From a checkpoint of a small image diffusion model: activation relu.
Rows from block 5, named by matrix and row number. Rows with one number belong to one channel. Each number is 200 + 40 x the weight over its row's rms, rounded and kept within 0 to 999. All counts start at 0. After the name is the row's rms in percent of the matrix's.
# convs0: first 3x3 conv (model.enc.2.1.convs.0.weight, 128x128x3x3), inputs 57-75, a 3x3 kernel for each
# convs1: second 3x3 conv (model.enc.2.1.convs.1.weight, 128x128x3x3, transposed), outputs 57-75, a 3x3 kernel for each
convs0.63,109,236,211,210,210,210,184,244,192,177,283,240,185,171,132,194,178,204,172,170,145,163,226,267,197,220,276,273,235,248,243,193,239,230,179,202,213,238,224,198,212,225,239,218,182,245,203,172,177,214,168,191,233,210,222,229,227,263,156,230,262,269,190,202,197,205,213,158,114,173,233,223,215,187,236,203,278,223,181,157,160,156,201,234,210,193,179,195,226,203,179,197,205,203,178,179,193,177,183,212,214,239,220,201,208,157,220,206,231,193,204,248,262,231,231,165,207,202,162,197,178,250,326,242,320,366,242,189,177,166,114,163,212,221,260,218,169,184,163,192,284,269,138,125,205,225,264,231,226,178,195,225,159,148,187,160,198,177,196,254,184,223,209,154,192,212,142,171,189,230,225,177
convs1.63,102,209,239,230,158,173,197,214,192,178,191,178,148,154,194,240,213,203,148,172,151,131,187,201,192,195,220,218,240,180,224,258,224,183,244,200,239,163,170,216,151,175,205,189,183,194,131,181,196,173,146,139,181,137,76,213,260,219,187,167,148,145,219,266,202,181,177,151,129,103,191,188,185,212,177,128,196,167,177,139,213,224,237,187,159,225,193,165,222,149,171,160,208,252,196,152,236,152,150,250,183,194,265,168,242,207,212,276,95,200,131,155,224,203,125,177,223,168,178,251,297,176,230,244,158,185,170,183,116,186,251,226,232,259,233,235,211,265,188,248,255,163,226,194,189,212,209,229,154,165,189,176,168,239,201,227,244,251,207,180,203,246,213,222,226,275,250,209,207,204,169,168
convs0.64,094,204,173,212,186,161,215,176,134,202,160,146,258,145,157,198,145,139,301,202,240,214,202,227,201,212,209,205,211,231,211,200,198,195,166,187,227,212,249,241,195,160,181,130,104,200,231,224,179,225,192,170,220,211,178,293,166,115,241,174,207,180,211,248,122,165,173,212,192,150,237,239,150,185,193,193,120,137,157,193,176,183,247,221,191,217,195,208,201,115,193,161,130,157,176,214,181,121,139,225,156,168,195,171,203,218,167,178,186,192,206,212,176,173,162,190,183,139,173,180,220,245,226,204,210,237,228,196,185,325,190,163,279,255,277,231,185,213,215,185,223,212,241,284,244,242,206,249,253,213,157,229,138,197,210,251,174,212,227,171,217,216,172,124,189,168,187,212,181,167,238,216
convs1.64,098,211,250,206,235,241,214,245,179,203,88,179,208,131,176,229,164,227,241,190,237,199,156,196,198,234,234,195,203,188,150,207,230,177,247,198,219,187,222,228,138,198,206,153,156,210,184,156,136,167,238,201,248,235,136,190,169,193,193,189,198,143,172,149,178,232,206,209,249,241,197,181,212,247,191,221,220,304,202,191,265,181,238,194,198,169,116,164,188,107,79,234,256,170,213,186,216,217,220,256,207,182,214,141,282,193,164,210,177,239,194,202,170,185,218,201,156,232,222,215,277,255,245,278,225,240,244,218,257,216,239,281,256,161,196,240,182,123,178,200,157,98,175,119,117,197,195,149,170,185,179,158,146,203,134,199,239,141,221,160,157,187,177,230,249,256,243,232,251,177,135,110
convs0.65,096,218,219,246,190,227,203,200,220,184,219,194,244,204,223,252,195,185,204,160,137,133,192,195,247,286,211,189,179,161,156,225,243,222,241,258,239,275,205,180,220,172,204,217,285,209,194,163,145,199,211,211,174,225,189,182,310,238,207,259,204,131,214,197,193,173,194,125,155,201,160,199,226,196,178,155,214,204,194,169,147,228,280,204,173,265,165,167,218,172,169,175,197,188,184,166,149,182,205,174,206,192,204,184,195,175,232,249,164,113,176,220,162,159,221,225,243,273,232,179,171,193,104,120,234,170,133,281,190,169,300,134,147,141,127,118,269,285,162,237,172,216,131,212,239,118,133,144,159,154,233,228,189,277,228,198,190,199,152,218,204,228,181,277,221,164,221,205,232,162,261,271
convs1.65,086,185,192,169,230,247,191,228,149,190,157,189,154,155,210,190,143,182,191,127,206,197,158,209,205,184,183,187,211,184,135,240,221,182,153,175,241,239,232,138,240,145,138,174,141,183,178,216,154,271,239,214,157,175,198,225,108,178,28,143,226,146,231,237,157,188,219,219,181,222,185,139,117,138,171,186,183,144,200,142,169,157,244,186,194,244,209,169,280,169,203,162,157,198,174,210,211,196,200,235,256,179,193,159,209,291,226,205,215,206,201,171,262,214,179,213,227,188,154,163,230,193,273,236,203,282,218,229,236,231,183,157,220,171,207,240,185,206,156,209,186,161,229,239,236,157,232,276,149,231,173,123,183,208,155,104,181,120,123,204,93,98,200,253,246,176,203,194,194,185,124,224
convs0.66,103,212,220,207,235,217,198,196,189,202,171,287,329,99,205,255,53,142,177,143,166,231,121,165,184,117,148,164,236,261,235,209,232,207,169,181,219,225,242,201,198,187,195,192,171,193,150,196,200,140,209,247,203,218,245,231,246,194,194,150,144,192,115,89,154,213,217,232,279,223,259,246,169,210,193,243,178,200,245,147,214,259,243,268,253,231,260,276,212,216,240,171,188,189,189,193,196,173,190,185,178,189,188,198,235,224,218,227,207,184,187,208,176,241,237,177,174,193,184,212,168,254,199,184,204,126,147,222,254,165,222,232,221,232,226,255,191,241,298,129,198,290,194,215,222,204,217,225,194,156,238,125,142,231,180,185,232,214,215,221,214,202,224,206,268,263,257,303,216,269,212,182
convs1.66,144,143,188,173,210,162,197,181,198,176,151,192,202,202,230,234,183,209,224,201,181,168,221,193,201,316,258,235,189,181,193,237,175,195,223,180,161,320,235,256,243,197,250,222,147,230,149,188,178,231,207,250,274,213,250,256,202,208,261,229,232,131,179,232,221,196,130,239,230,179,230,227,225,178,224,195,134,187,194,248,218,222,181,205,183,222,197,162,175,217,227,174,179,241,166,146,192,188,206,224,177,172,221,123,205,250,145,166,180,235,215,287,279,199,245,212,158,192,248,247,154,204,209,178,180,156,145,170,245,243,123,170,222,239,207,203,222,206,137,201,210,151,147,205,200,299,247,170,270,204,223,215,96,178,197,193,216,254,269,186,147,207,164,319,241,150,234,242,203,157,169,254
convs0.67,095,211,220,213,152,188,204,181,248,240,138,198,195,134,229,186,185,154,105,169,140,212,202,146,202,225,206,164,173,180,214,190,172,204,205,188,205,243,210,195,238,230,231,201,162,157,211,257,196,192,195,221,220,239,177,226,170,163,243,177,200,190,147,171,227,239,172,190,230,240,147,225,244,242,255,228,185,207,267,191,203,196,228,188,148,222,178,174,220,214,170,238,211,181,245,233,190,231,233,195,189,211,180,196,231,205,168,198,206,171,215,199,222,187,182,230,249,240,185,208,159,174,188,239,107,178,172,279,240,207,181,231,183,109,212,250,142,226,200,180,173,260,224,225,292,261,226,208,206,184,220,217,243,174,203,141,167,194,215,175,218,202,178,168,192,211,128,167,180,247,300,275
convs1.67,097,186,275,168,226,252,148,246,286,173,187,165,174,185,195,124,132,162,131,232,241,250,170,144,131,242,210,126,169,175,263,128,226,254,205,248,153,238,216,231,277,208,214,282,222,215,217,285,259,258,250,265,265,213,189,222,201,224,215,180,191,183,209,244,163,159,184,214,149,220,191,221,245,168,219,209,178,220,224,205,171,213,173,144,231,145,143,144,174,170,255,222,191,147,189,182,196,188,191,178,182,242,209,197,214,157,219,293,272,146,230,212,181,202,200,253,139,110,254,216,244,270,208,227,188,163,203,161,206,174,165,222,246,155,176,174,276,209,173,238,179,217,162,195,192,171,139,145,192,175,200,178,191,190,171,238,261,235,167,190,239,197,212,167,196,185,153,242,186,227,281,203
convs0.68,099,231,182,189,207,212,259,165,204,251,229,226,300,257,202,241,165,148,68,252,244,168,161,162,236,193,225,303,215,200,138,208,167,197,206,186,195,236,208,253,193,199,218,238,222,223,178,183,220,179,170,176,232,198,130,150,151,303,170,124,193,188,178,169,214,125,166,189,124,144,218,196,187,245,206,247,190,213,265,180,230,217,222,223,199,211,194,209,231,210,195,217,231,214,178,177,167,163,175,191,252,246,240,225,238,224,185,169,214,158,230,200,169,201,185,156,198,243,187,229,135,248,255,194,197,222,180,207,201,195,177,188,269,120,150,184,251,241,251,231,143,184,127,117,158,225,188,282,153,167,219,113,197,204,221,228,208,185,182,183,176,229,235,345,144,273,294,128,250,271,245,181
convs1.68,102,163,165,196,165,196,218,200,174,187,258,249,193,223,194,231,179,183,271,185,144,184,198,191,230,215,245,239,222,256,151,235,343,227,222,266,208,205,167,178,234,222,240,175,105,234,131,199,245,195,188,254,152,230,245,206,149,176,236,197,283,188,133,271,211,149,169,235,183,183,252,244,191,190,221,168,277,227,217,219,173,158,182,168,206,256,212,194,285,204,185,142,184,215,264,193,251,167,165,231,164,139,188,194,200,186,215,187,177,158,173,222,250,201,195,189,214,212,237,244,188,144,154,200,188,196,204,197,213,199,242,271,219,226,258,225,238,180,212,191,173,203,186,169,179,212,228,227,181,252,210,197,154,145,309,328,207,215,289,193,195,224,241,213,167,127,227,229,174,208,223,209
convs0.69,101,176,163,165,207,188,173,196,202,253,178,226,177,223,127,241,97,170,295,144,159,169,186,185,211,267,210,153,192,215,190,168,184,170,223,178,187,167,212,221,166,226,188,209,217,208,140,180,196,178,165,156,195,159,182,207,182,218,167,128,263,189,216,248,201,189,182,159,224,126,153,238,211,136,171,152,181,184,179,173,224,257,195,240,202,184,202,247,180,151,213,185,175,213,163,217,210,205,208,202,227,179,128,197,200,185,196,209,194,217,275,261,217,282,207,203,244,224,183,159,207,249,216,200,213,131,169,243,150,144,208,176,161,178,172,207,219,219,211,186,213,144,189,176,89,216,132,150,171,141,228,236,170,228,171,167,204,172,219,188,141,179,190,205,225,212,220,254,179,200,157,140
convs1.69,097,151,82,211,183,113,111,184,122,115,267,323,237,250,154,205,194,203,122,247,200,167,208,230,217,234,186,148,260,175,154,192,203,151,197,224,171,236,132,169,110,149,161,198,180,187,165,174,221,236,217,207,195,209,201,212,280,195,221,231,169,193,187,224,272,254,181,213,242,232,167,247,171,206,240,143,228,173,179,193,174,171,196,197,225,207,147,204,185,195,138,169,128,210,161,148,174,157,128,113,175,198,213,149,174,114,247,124,67,164,156,145,258,227,241,197,226,265,182,231,244,170,198,240,214,187,292,223,200,243,221,199,207,197,206,207,226,167,192,236,202,161,186,199,173,197,150,263,139,155,193,156,195,170,174,203,185,209,133,174,259,112,183,173,191,125,191,207,206,138,236,177
convs0.70,091,135,149,179,181,137,140,185,184,181,159,143,102,133,214,133,137,214,221,195,110,229,198,142,128,186,174,211,190,238,189,206,208,180,236,234,190,191,184,193,194,199,197,227,195,155,265,247,181,209,206,199,215,255,212,228,175,245,250,243,278,164,192,278,291,232,289,225,177,336,246,247,296,203,189,237,120,189,229,188,189,192,224,243,211,231,212,218,207,176,196,195,175,156,174,176,179,161,147,151,217,180,226,228,206,181,197,200,218,125,202,234,172,139,221,210,189,255,157,115,220,141,215,236,140,151,163,305,213,134,232,256,180,208,272,205,239,279,228,236,186,122,218,225,156,251,188,192,265,240,263,234,174,204,116,225,170,157,238,155,188,209,139,225,153,166,187,237,181,248,192,176
convs1.70,083,240,208,194,221,152,233,156,220,142,170,192,262,145,158,243,209,191,170,213,223,231,273,232,203,191,180,157,208,159,189,188,172,154,226,164,157,199,166,228,190,204,171,149,169,199,176,147,243,190,164,189,239,243,211,239,184,129,145,200,217,207,158,183,144,169,195,198,168,222,197,150,185,219,230,187,247,227,243,231,184,227,176,144,258,212,126,244,172,140,132,168,152,205,259,218,207,249,234,228,218,268,270,206,222,235,155,156,131,153,190,219,196,220,225,214,220,186,244,190,214,216,213,270,139,170,212,209,205,213,143,195,167,249,248,126,247,293,241,237,281,279,247,275,215,174,217,235,136,196,197,178,187,156,219,225,216,211,202,181,213,192,211,192,169,204,145,186,202,197,94,194
convs0.71,111,222,253,232,236,243,237,223,227,236,233,261,248,155,186,264,169,207,269,131,124,158,189,215,176,290,238,188,220,212,215,205,233,215,245,211,172,204,219,229,213,229,224,212,201,173,209,209,230,223,183,153,215,287,236,239,163,185,171,216,250,209,147,142,210,243,208,35,164,219,174,225,185,176,196,208,215,188,186,162,221,293,172,200,230,190,147,142,206,178,179,222,245,230,212,245,223,200,225,205,188,202,183,190,211,209,184,228,210,225,325,235,184,240,228,238,265,218,166,162,225,179,168,169,193,177,141,198,244,239,248,266,193,131,150,201,72,137,186,127,161,182,223,289,191,162,193,220,136,227,199,146,161,186,158,183,188,174,190,170,196,214,194,168,293,273,177,187,189,426,365,223
convs1.71,127,186,182,204,205,168,245,226,243,154,199,205,183,181,182,212,212,196,222,218,161,247,168,131,199,201,206,216,208,235,178,216,179,111,216,198,194,174,239,241,239,189,160,229,179,207,189,245,224,179,175,256,258,270,236,152,227,257,204,242,314,202,208,272,245,221,171,234,195,184,202,263,273,161,113,187,253,143,174,251,180,125,167,224,219,145,310,253,187,210,252,168,128,193,158,162,213,153,131,147,265,201,198,189,234,192,221,136,137,203,219,216,281,282,204,169,153,227,268,256,180,214,192,208,151,200,159,188,215,221,173,223,244,268,219,212,232,164,178,197,187,201,133,173,209,268,230,266,257,242,270,205,180,239,285,254,281,249,245,175,182,147,171,258,194,143,236,211,203,230,248,257
convs0.72,102,210,145,124,190,174,161,150,232,214,170,194,215,167,288,191,204,237,151,288,185,227,201,213,184,226,180,214,203,168,222,180,217,217,191,234,237,192,193,168,206,265,205,221,234,177,197,232,213,216,168,200,287,251,233,208,235,248,209,220,189,222,181,192,206,225,152,188,264,287,191,266,275,148,148,240,172,248,180,163,253,208,229,176,184,227,201,216,208,189,204,164,144,181,162,165,172,169,187,139,163,225,232,193,229,206,215,195,171,170,208,171,217,284,261,220,269,289,217,197,194,178,166,138,212,168,198,231,357,218,169,274,145,155,286,279,174,232,215,225,236,236,133,147,260,163,222,243,221,302,265,194,201,191,206,197,223,226,210,209,155,183,204,264,211,210,231,110,160,248,121,223
convs1.72,075,243,214,214,205,132,212,186,135,163,174,218,203,200,226,215,214,221,240,270,212,149,249,233,240,245,213,156,238,314,299,209,222,225,226,263,206,251,157,179,212,167,203,239,270,118,231,288,194,275,219,216,199,175,214,126,168,163,202,170,142,254,187,203,110,196,268,185,201,253,196,181,230,183,299,247,216,246,165,225,212,177,143,106,162,159,161,225,114,218,204,211,230,143,188,212,151,160,256,134,234,306,278,198,207,198,181,155,239,181,197,182,135,150,188,183,190,186,176,254,261,193,229,177,95,174,165,187,177,133,212,201,212,213,226,217,282,211,213,243,216,194,216,195,146,167,165,182,199,179,231,204,232,211,250,303,244,213,214,187,210,278,258,232,187,256,217,133,170,203,189,227
convs0.73,101,219,244,230,242,224,222,240,173,251,206,189,233,256,159,245,232,232,247,180,161,201,255,153,165,239,204,188,214,241,132,162,213,195,164,236,213,209,207,208,241,212,248,208,228,209,223,178,229,207,231,218,206,203,174,103,190,169,221,245,196,235,263,115,147,183,187,135,173,183,117,243,249,179,258,275,187,224,250,249,228,245,193,207,217,218,194,205,237,216,217,164,150,238,134,158,190,156,151,157,187,215,236,217,207,227,193,182,169,142,219,263,212,191,247,193,166,196,182,176,124,156,166,186,143,124,196,211,133,137,233,154,145,192,183,218,218,162,156,201,202,96,199,254,187,259,173,135,228,213,210,144,278,282,190,152,178,150,172,192,112,149,171,181,199,194,221,179,197,154,161,292
convs1.73,089,205,179,195,274,166,113,224,115,142,84,158,199,171,180,180,218,135,116,117,134,215,189,212,151,169,176,233,208,148,124,166,213,192,205,179,161,124,210,148,178,195,169,233,189,136,192,248,208,246,178,124,170,247,165,142,215,120,159,203,207,229,164,226,187,269,314,254,204,277,310,209,287,178,205,198,264,183,183,237,219,196,213,116,196,204,242,197,118,177,165,205,173,145,215,218,208,215,189,184,242,244,279,237,141,173,232,144,119,135,150,234,215,176,212,270,190,159,221,196,152,269,229,238,218,201,208,218,203,169,163,254,145,188,266,161,161,156,183,207,193,148,232,203,199,128,155,208,132,190,244,181,192,189,191,198,226,261,221,246,248,250,265,136,158,111,149,185,192,163,196,242
convs0.74,095,200,167,183,201,193,252,164,188,266,153,124,189,204,231,200,236,191,188,179,177,221,161,183,160,202,143,227,180,187,184,162,196,186,188,219,188,202,156,170,162,191,237,252,259,259,176,174,189,192,266,268,253,202,230,200,277,192,308,250,344,295,161,141,215,163,213,217,206,190,186,216,190,205,174,176,191,182,212,187,146,165,176,121,212,186,251,242,204,247,226,178,193,202,161,157,154,141,160,152,180,181,180,169,159,194,209,201,213,245,254,239,194,138,139,165,130,137,141,177,190,190,187,181,178,214,225,144,123,73,207,300,195,227,238,144,254,224,208,305,286,273,245,170,191,187,149,247,144,178,250,198,179,231,141,148,160,271,174,161,182,216,230,204,182,155,244,136,197,186,199,316
convs1.74,083,187,188,262,202,163,147,213,148,181,113,157,163,180,159,176,198,184,191,196,155,175,141,118,160,135,171,252,182,175,193,96,140,179,194,191,200,212,194,179,188,139,178,277,149,159,188,169,174,217,229,229,210,215,205,158,148,132,244,186,128,166,127,167,170,156,174,123,103,148,169,108,164,157,226,197,203,189,214,163,249,224,167,162,193,208,180,212,182,195,219,200,237,217,206,148,132,195,169,146,226,200,163,168,169,119,166,238,273,205,199,171,207,160,186,197,243,199,166,199,222,145,157,227,175,177,268,244,255,259,239,270,265,170,182,190,265,212,145,243,229,171,192,263,162,185,153,185,160,90,148,115,119,177,198,209,244,198,205,181,110,171,173,223,226,195,193,191,172,188,251,290
convs0.75,107,174,156,216,212,177,190,174,169,197,225,197,159,198,167,164,180,247,312,248,307,230,136,188,214,167,215,215,214,160,195,153,175,189,153,125,203,204,190,211,174,198,243,193,223,209,161,175,200,180,135,228,174,208,237,174,162,140,160,220,227,166,273,226,261,209,228,181,139,197,137,163,162,194,209,238,190,216,185,178,163,217,203,175,215,240,153,155,252,209,240,200,214,243,202,170,212,204,161,185,237,215,234,183,183,172,160,141,144,175,232,239,240,261,210,256,180,136,206,146,171,233,144,153,190,128,148,137,144,198,200,157,130,161,199,170,174,159,171,189,137,139,210,185,198,182,196,230,197,140,205,247,202,242,177,206,231,188,171,218,206,214,204,89,119,213,151,215,294,230,279,292
convs1.75,099,198,258,187,216,227,190,230,204,184,139,204,248,167,212,267,244,278,275,173,140,255,164,138,231,191,172,208,207,224,170,218,193,187,155,190,168,150,191,232,176,225,277,127,213,221,187,146,114,191,152,160,177,186,261,187,168,206,216,207,236,285,240,203,214,188,151,278,225,190,189,242,234,136,148,232,202,188,216,223,223,206,205,227,137,178,218,136,162,234,174,203,187,304,189,117,190,234,169,146,242,222,265,186,216,202,158,92,149,298,237,237,234,172,236,166,164,208,262,246,319,194,251,182,208,252,204,217,224,189,211,220,235,217,252,255,240,267,195,174,234,216,212,226,183,230,242,169,215,196,202,168,169,204,178,153,229,98,197,214,175,187,290,145,163,230,170,118,265,193,185,242
convs0.76,110,170,208,206,218,200,161,247,240,204,266,220,207,152,148,161,216,181,216,232,299,252,139,240,258,198,162,177,202,237,232,172,175,214,172,194,242,206,218,212,194,224,202,144,199,223,208,239,252,215,201,206,213,250,205,242,187,128,177,217,206,224,192,188,214,185,160,242,229,248,329,356,273,173,189,215,159,153,161,163,155,119,214,199,236,192,189,221,210,202,200,175,182,164,190,178,182,197,218,208,193,174,157,183,193,191,178,156,170,210,161,211,151,101,134,197,234,225,209,224,187,273,236,214,268,101,166,154,134,193,163,244,241,230,175,182,249,239,233,175,200,221,206,250,185,210,269,215,171,162,145,89,189,158,164,176,205,204,168,189,239,189,173,245,171,240,159,137,190,297,234,171
convs1.76,122,182,197,165,189,142,183,190,177,185,210,220,202,220,201,139,197,186,194,250,210,216,210,180,167,139,136,186,204,225,155,176,237,148,230,240,201,212,221,159,170,209,179,186,209,228,244,276,236,192,197,223,263,255,235,154,241,263,156,171,214,196,176,178,176,235,235,185,213,179,155,177,188,162,154,274,202,147,192,274,190,180,205,186,146,211,176,149,202,149,139,229,178,168,199,199,244,272,218,229,201,207,178,189,213,210,168,202,193,197,164,145,240,193,185,231,220,202,121,195,263,118,263,347,185,249,276,190,171,178,250,207,189,250,234,223,197,167,221,227,212,250,250,252,189,228,154,221,190,222,323,186,225,205,247,224,212,188,254,208,192,232,223,170,121,212,249,259,264,199,238,222
convs0.77,093,176,181,192,191,247,273,193,180,196,258,214,193,227,203,218,118,235,235,244,210,158,293,204,179,225,237,130,180,205,242,249,205,219,215,196,231,159,222,240,195,168,185,239,222,179,225,278,232,200,187,197,214,227,273,261,235,242,214,256,250,175,159,148,196,198,265,257,178,201,230,195,207,314,254,182,242,198,207,237,181,191,179,276,270,189,234,218,188,177,171,169,189,167,195,204,195,168,170,180,189,168,147,217,221,217,184,183,189,292,129,158,209,202,189,219,254,247,224,150,144,183,184,208,141,113,105,108,153,176,181,245,256,168,256,221,157,273,245,181,151,216,205,121,242,209,188,188,176,175,187,232,216,94,198,201,182,229,172,175,255,220,207,193,163,278,172,146,264,217,298,307
convs1.77,078,160,244,265,268,198,222,198,128,161,140,218,201,104,173,190,170,181,149,238,216,273,208,244,239,283,244,248,200,234,199,179,183,188,191,201,197,231,145,248,242,179,230,158,202,191,251,256,261,237,239,231,234,203,184,138,158,220,188,220,157,174,134,130,196,201,246,136,183,256,172,203,215,229,234,188,194,208,169,178,185,173,154,168,204,191,262,209,130,181,239,198,229,215,211,252,179,225,222,202,228,244,201,191,234,272,190,189,245,149,203,217,171,196,223,79,129,132,179,183,219,231,228,179,191,191,148,198,185,295,133,209,202,174,150,200,196,163,164,180,186,243,214,174,214,291,238,227,210,223,215,219,235,231,199,200,149,161,165,157,212,217,179,163,191,219,207,225,223,189,187,185
convs0.78,100,189,236,230,205,256,219,198,234,235,159,209,160,212,149,204,205,215,212,287,298,192,259,246,233,186,215,162,192,180,196,219,212,202,182,192,195,194,219,229,242,238,197,154,124,256,181,196,200,223,190,198,290,267,236,130,173,140,161,147,304,213,188,142,249,208,264,200,217,169,230,215,246,204,169,124,204,250,173,219,176,189,192,216,181,176,164,161,173,157,160,185,182,208,195,223,191,164,170,168,239,220,218,173,184,179,198,198,204,199,154,270,191,125,119,172,169,160,202,194,198,193,177,221,173,155,160,161,193,190,169,231,246,198,177,219,203,174,267,167,184,271,160,150,212,186,193,204,219,213,204,195,207,205,208,202,176,269,210,175,276,224,260,305,279,296,146,250,343,111,176,226
convs1.78,086,172,132,205,191,170,252,194,216,262,205,162,145,193,174,195,226,224,209,200,185,216,224,193,212,299,244,257,205,259,238,263,319,252,275,220,198,150,170,177,127,127,172,209,224,169,227,299,244,208,201,156,230,182,159,220,175,155,316,181,142,173,153,168,165,173,169,151,116,178,148,178,187,169,245,217,182,185,223,205,239,251,152,112,163,155,192,231,145,190,164,277,202,204,262,258,223,268,189,289,202,160,259,221,224,203,218,245,200,213,181,153,234,200,192,199,200,159,181,206,201,138,201,151,187,206,179,147,145,173,241,245,230,254,261,242,175,193,190,200,190,148,241,220,216,178,129,249,199,154,206,185,150,198,219,213,188,257,282,236,209,241,172,201,142,219,210,189,217,230,269,253
convs0.79,118,205,247,226,227,242,215,223,217,208,290,259,244,181,199,187,197,159,220,168,170,181,181,204,187,262,284,273,238,203,195,244,205,204,195,221,194,215,222,314,268,246,277,253,260,250,269,276,258,245,182,138,196,178,219,303,277,166,329,107,177,199,192,219,191,214,175,176,192,160,115,167,224,160,192,232,158,145,224,192,175,240,249,245,242,243,247,186,220,246,236,206,185,195,196,214,222,204,204,214,191,216,204,231,216,187,174,191,194,206,210,171,176,237,215,170,206,184,188,185,226,161,154,200,167,230,352,247,204,181,166,142,165,111,142,258,307,326,229,218,189,148,210,232,212,191,194,255,184,239,244,245,224,169,238,223,218,145,220,214,232,232,215,157,162,168,162,209,212,176,202,162
convs1.79,157,178,205,135,218,184,195,196,127,251,183,160,218,170,216,196,182,176,154,190,166,177,205,207,162,121,155,213,162,186,161,221,230,158,147,170,152,149,200,212,195,213,197,166,146,179,146,195,185,210,178,223,184,209,254,192,176,206,144,133,195,181,169,131,127,154,208,123,190,215,123,182,147,165,177,216,179,231,209,141,196,164,224,167,219,188,203,150,214,204,200,228,184,216,193,184,219,179,196,169,248,215,204,211,200,158,225,166,258,208,181,174,218,211,221,209,175,226,204,235,164,165,186,181,177,221,231,177,250,238,219,210,213,259,218,204,194,122,172,182,160,218,293,263,198,182,266,266,202,257,210,194,228,209,144,145,254,107,181,243,177,200,206,315,297,216,258,195,133,233,142,174
convs0.80,105,215,214,261,211,183,217,249,190,246,279,173,268,259,132,206,273,261,199,248,271,228,188,217,253,242,223,207,249,206,199,233,213,192,212,150,177,176,216,209,155,188,180,196,181,200,212,218,234,223,224,273,188,164,226,116,156,188,159,182,136,148,138,128,156,180,141,154,187,184,137,175,206,157,249,215,169,258,272,162,228,173,195,179,211,218,206,217,235,186,170,142,169,199,175,232,215,198,218,229,194,213,186,214,247,206,196,240,223,223,227,243,244,270,223,162,218,200,176,157,184,176,202,153,272,252,248,126,203,171,174,227,204,111,211,141,218,210,206,245,175,181,309,154,188,223,232,121,152,189,160,181,212,168,217,190,212,208,203,275,190,183,220,265,282,235,299,206,184,194,134,99
convs1.80,087,224,197,213,177,183,201,226,229,278,221,141,142,208,173,168,160,192,228,210,165,227,243,220,173,233,255,197,183,199,226,148,162,189,161,166,135,191,157,195,247,206,252,249,260,216,188,191,163,138,194,183,142,168,172,168,187,152,251,198,152,190,158,152,254,226,250,257,245,234,251,256,215,216,215,156,150,205,207,227,298,212,143,221,227,191,210,160,218,164,225,205,228,196,223,212,197,197,224,194,174,204,237,191,229,242,204,265,224,156,230,192,211,238,196,228,204,121,185,129,149,200,221,202,177,232,206,224,179,183,146,195,164,140,240,192,216,161,159,202,164,120,217,237,141,142,181,214,202,256,207,289,292,196,284,152,158,218,209,200,212,242,184,207,153,245,233,128,194,170,124,221
convs0.81,114,220,205,146,218,193,183,213,180,174,276,114,242,228,228,271,154,206,207,184,224,188,230,208,185,262,254,181,186,179,199,224,188,196,194,204,201,192,268,134,157,195,168,147,210,160,211,206,198,202,200,206,198,168,263,171,160,207,197,210,212,218,189,214,193,123,301,194,157,221,197,194,172,216,162,218,205,191,208,207,200,216,178,226,191,227,246,187,184,242,180,202,177,172,212,171,165,186,160,174,197,194,217,176,185,217,197,194,174,184,215,279,204,229,230,231,259,184,150,179,245,172,158,197,216,115,156,176,159,234,174,166,267,142,120,188,251,180,138,214,134,122,227,232,179,129,199,218,158,159,200,229,158,154,211,184,241,184,204,234,219,230,210,145,171,136,149,204,179,197,215,177
convs1.81,097,133,206,243,159,201,194,232,207,157,141,151,155,173,157,189,143,137,175,206,269,225,185,164,252,219,190,206,197,244,232,164,221,193,198,228,159,147,173,158,159,171,160,221,198,185,262,208,127,167,248,236,216,152,232,204,201,223,204,160,182,189,180,178,173,142,172,173,139,176,145,156,177,195,170,175,182,214,179,202,188,208,212,235,206,184,263,223,164,189,213,180,158,120,110,178,175,136,126,209,227,242,246,153,215,202,171,212,159,172,214,185,152,186,212,208,209,200,164,220,238,198,157,250,276,195,271,258,216,197,184,169,179,208,162,189,180,192,201,121,170,224,120,154,216,217,168,201,259,201,201,227,297,255,229,135,171,143,160,199,140,199,179,189,201,195,196,166,185,155,179,213
convs0.82,095,241,203,218,245,225,200,202,194,188,142,192,212,179,244,142,157,259,80,250,260,227,164,204,222,157,142,117,184,255,212,247,215,192,272,214,140,224,214,255,185,212,199,207,205,186,196,159,170,200,210,183,167,206,241,245,328,103,244,316,109,288,192,164,159,187,184,205,123,246,223,173,207,204,212,194,174,206,240,196,176,211,192,152,172,189,140,146,154,202,166,169,147,184,186,209,177,182,212,160,211,232,176,198,197,197,180,226,221,254,121,140,339,201,176,226,236,183,192,202,158,160,156,223,190,143,186,214,168,171,209,211,190,193,219,247,196,207,176,211,191,216,176,167,193,218,173,184,181,212,166,202,106,192,159,173,223,215,216,277,200,190,215,167,144,194,195,143,242,212,113,179
convs1.82,088,191,173,130,207,138,106,215,154,201,181,197,204,213,228,226,184,180,195,214,165,170,208,202,207,206,201,157,191,138,194,238,162,198,272,201,143,227,136,250,205,119,170,202,168,192,172,236,187,200,214,201,235,241,212,167,208,268,198,181,255,196,140,171,121,141,129,202,157,160,210,194,154,252,251,307,222,268,245,233,270,228,236,182,193,233,238,247,197,250,265,190,154,217,208,234,300,191,268,267,186,126,143,181,221,137,178,265,168,246,179,189,232,269,225,193,276,261,198,170,176,181,184,184,201,199,260,145,184,147,130,153,130,70,168,177,220,216,223,236,207,208,287,190,203,185,198,141,220,219,117,213,205,125,101,246,199,106,193,225,168,171,263,202,202,225,197,181,180,195,214,176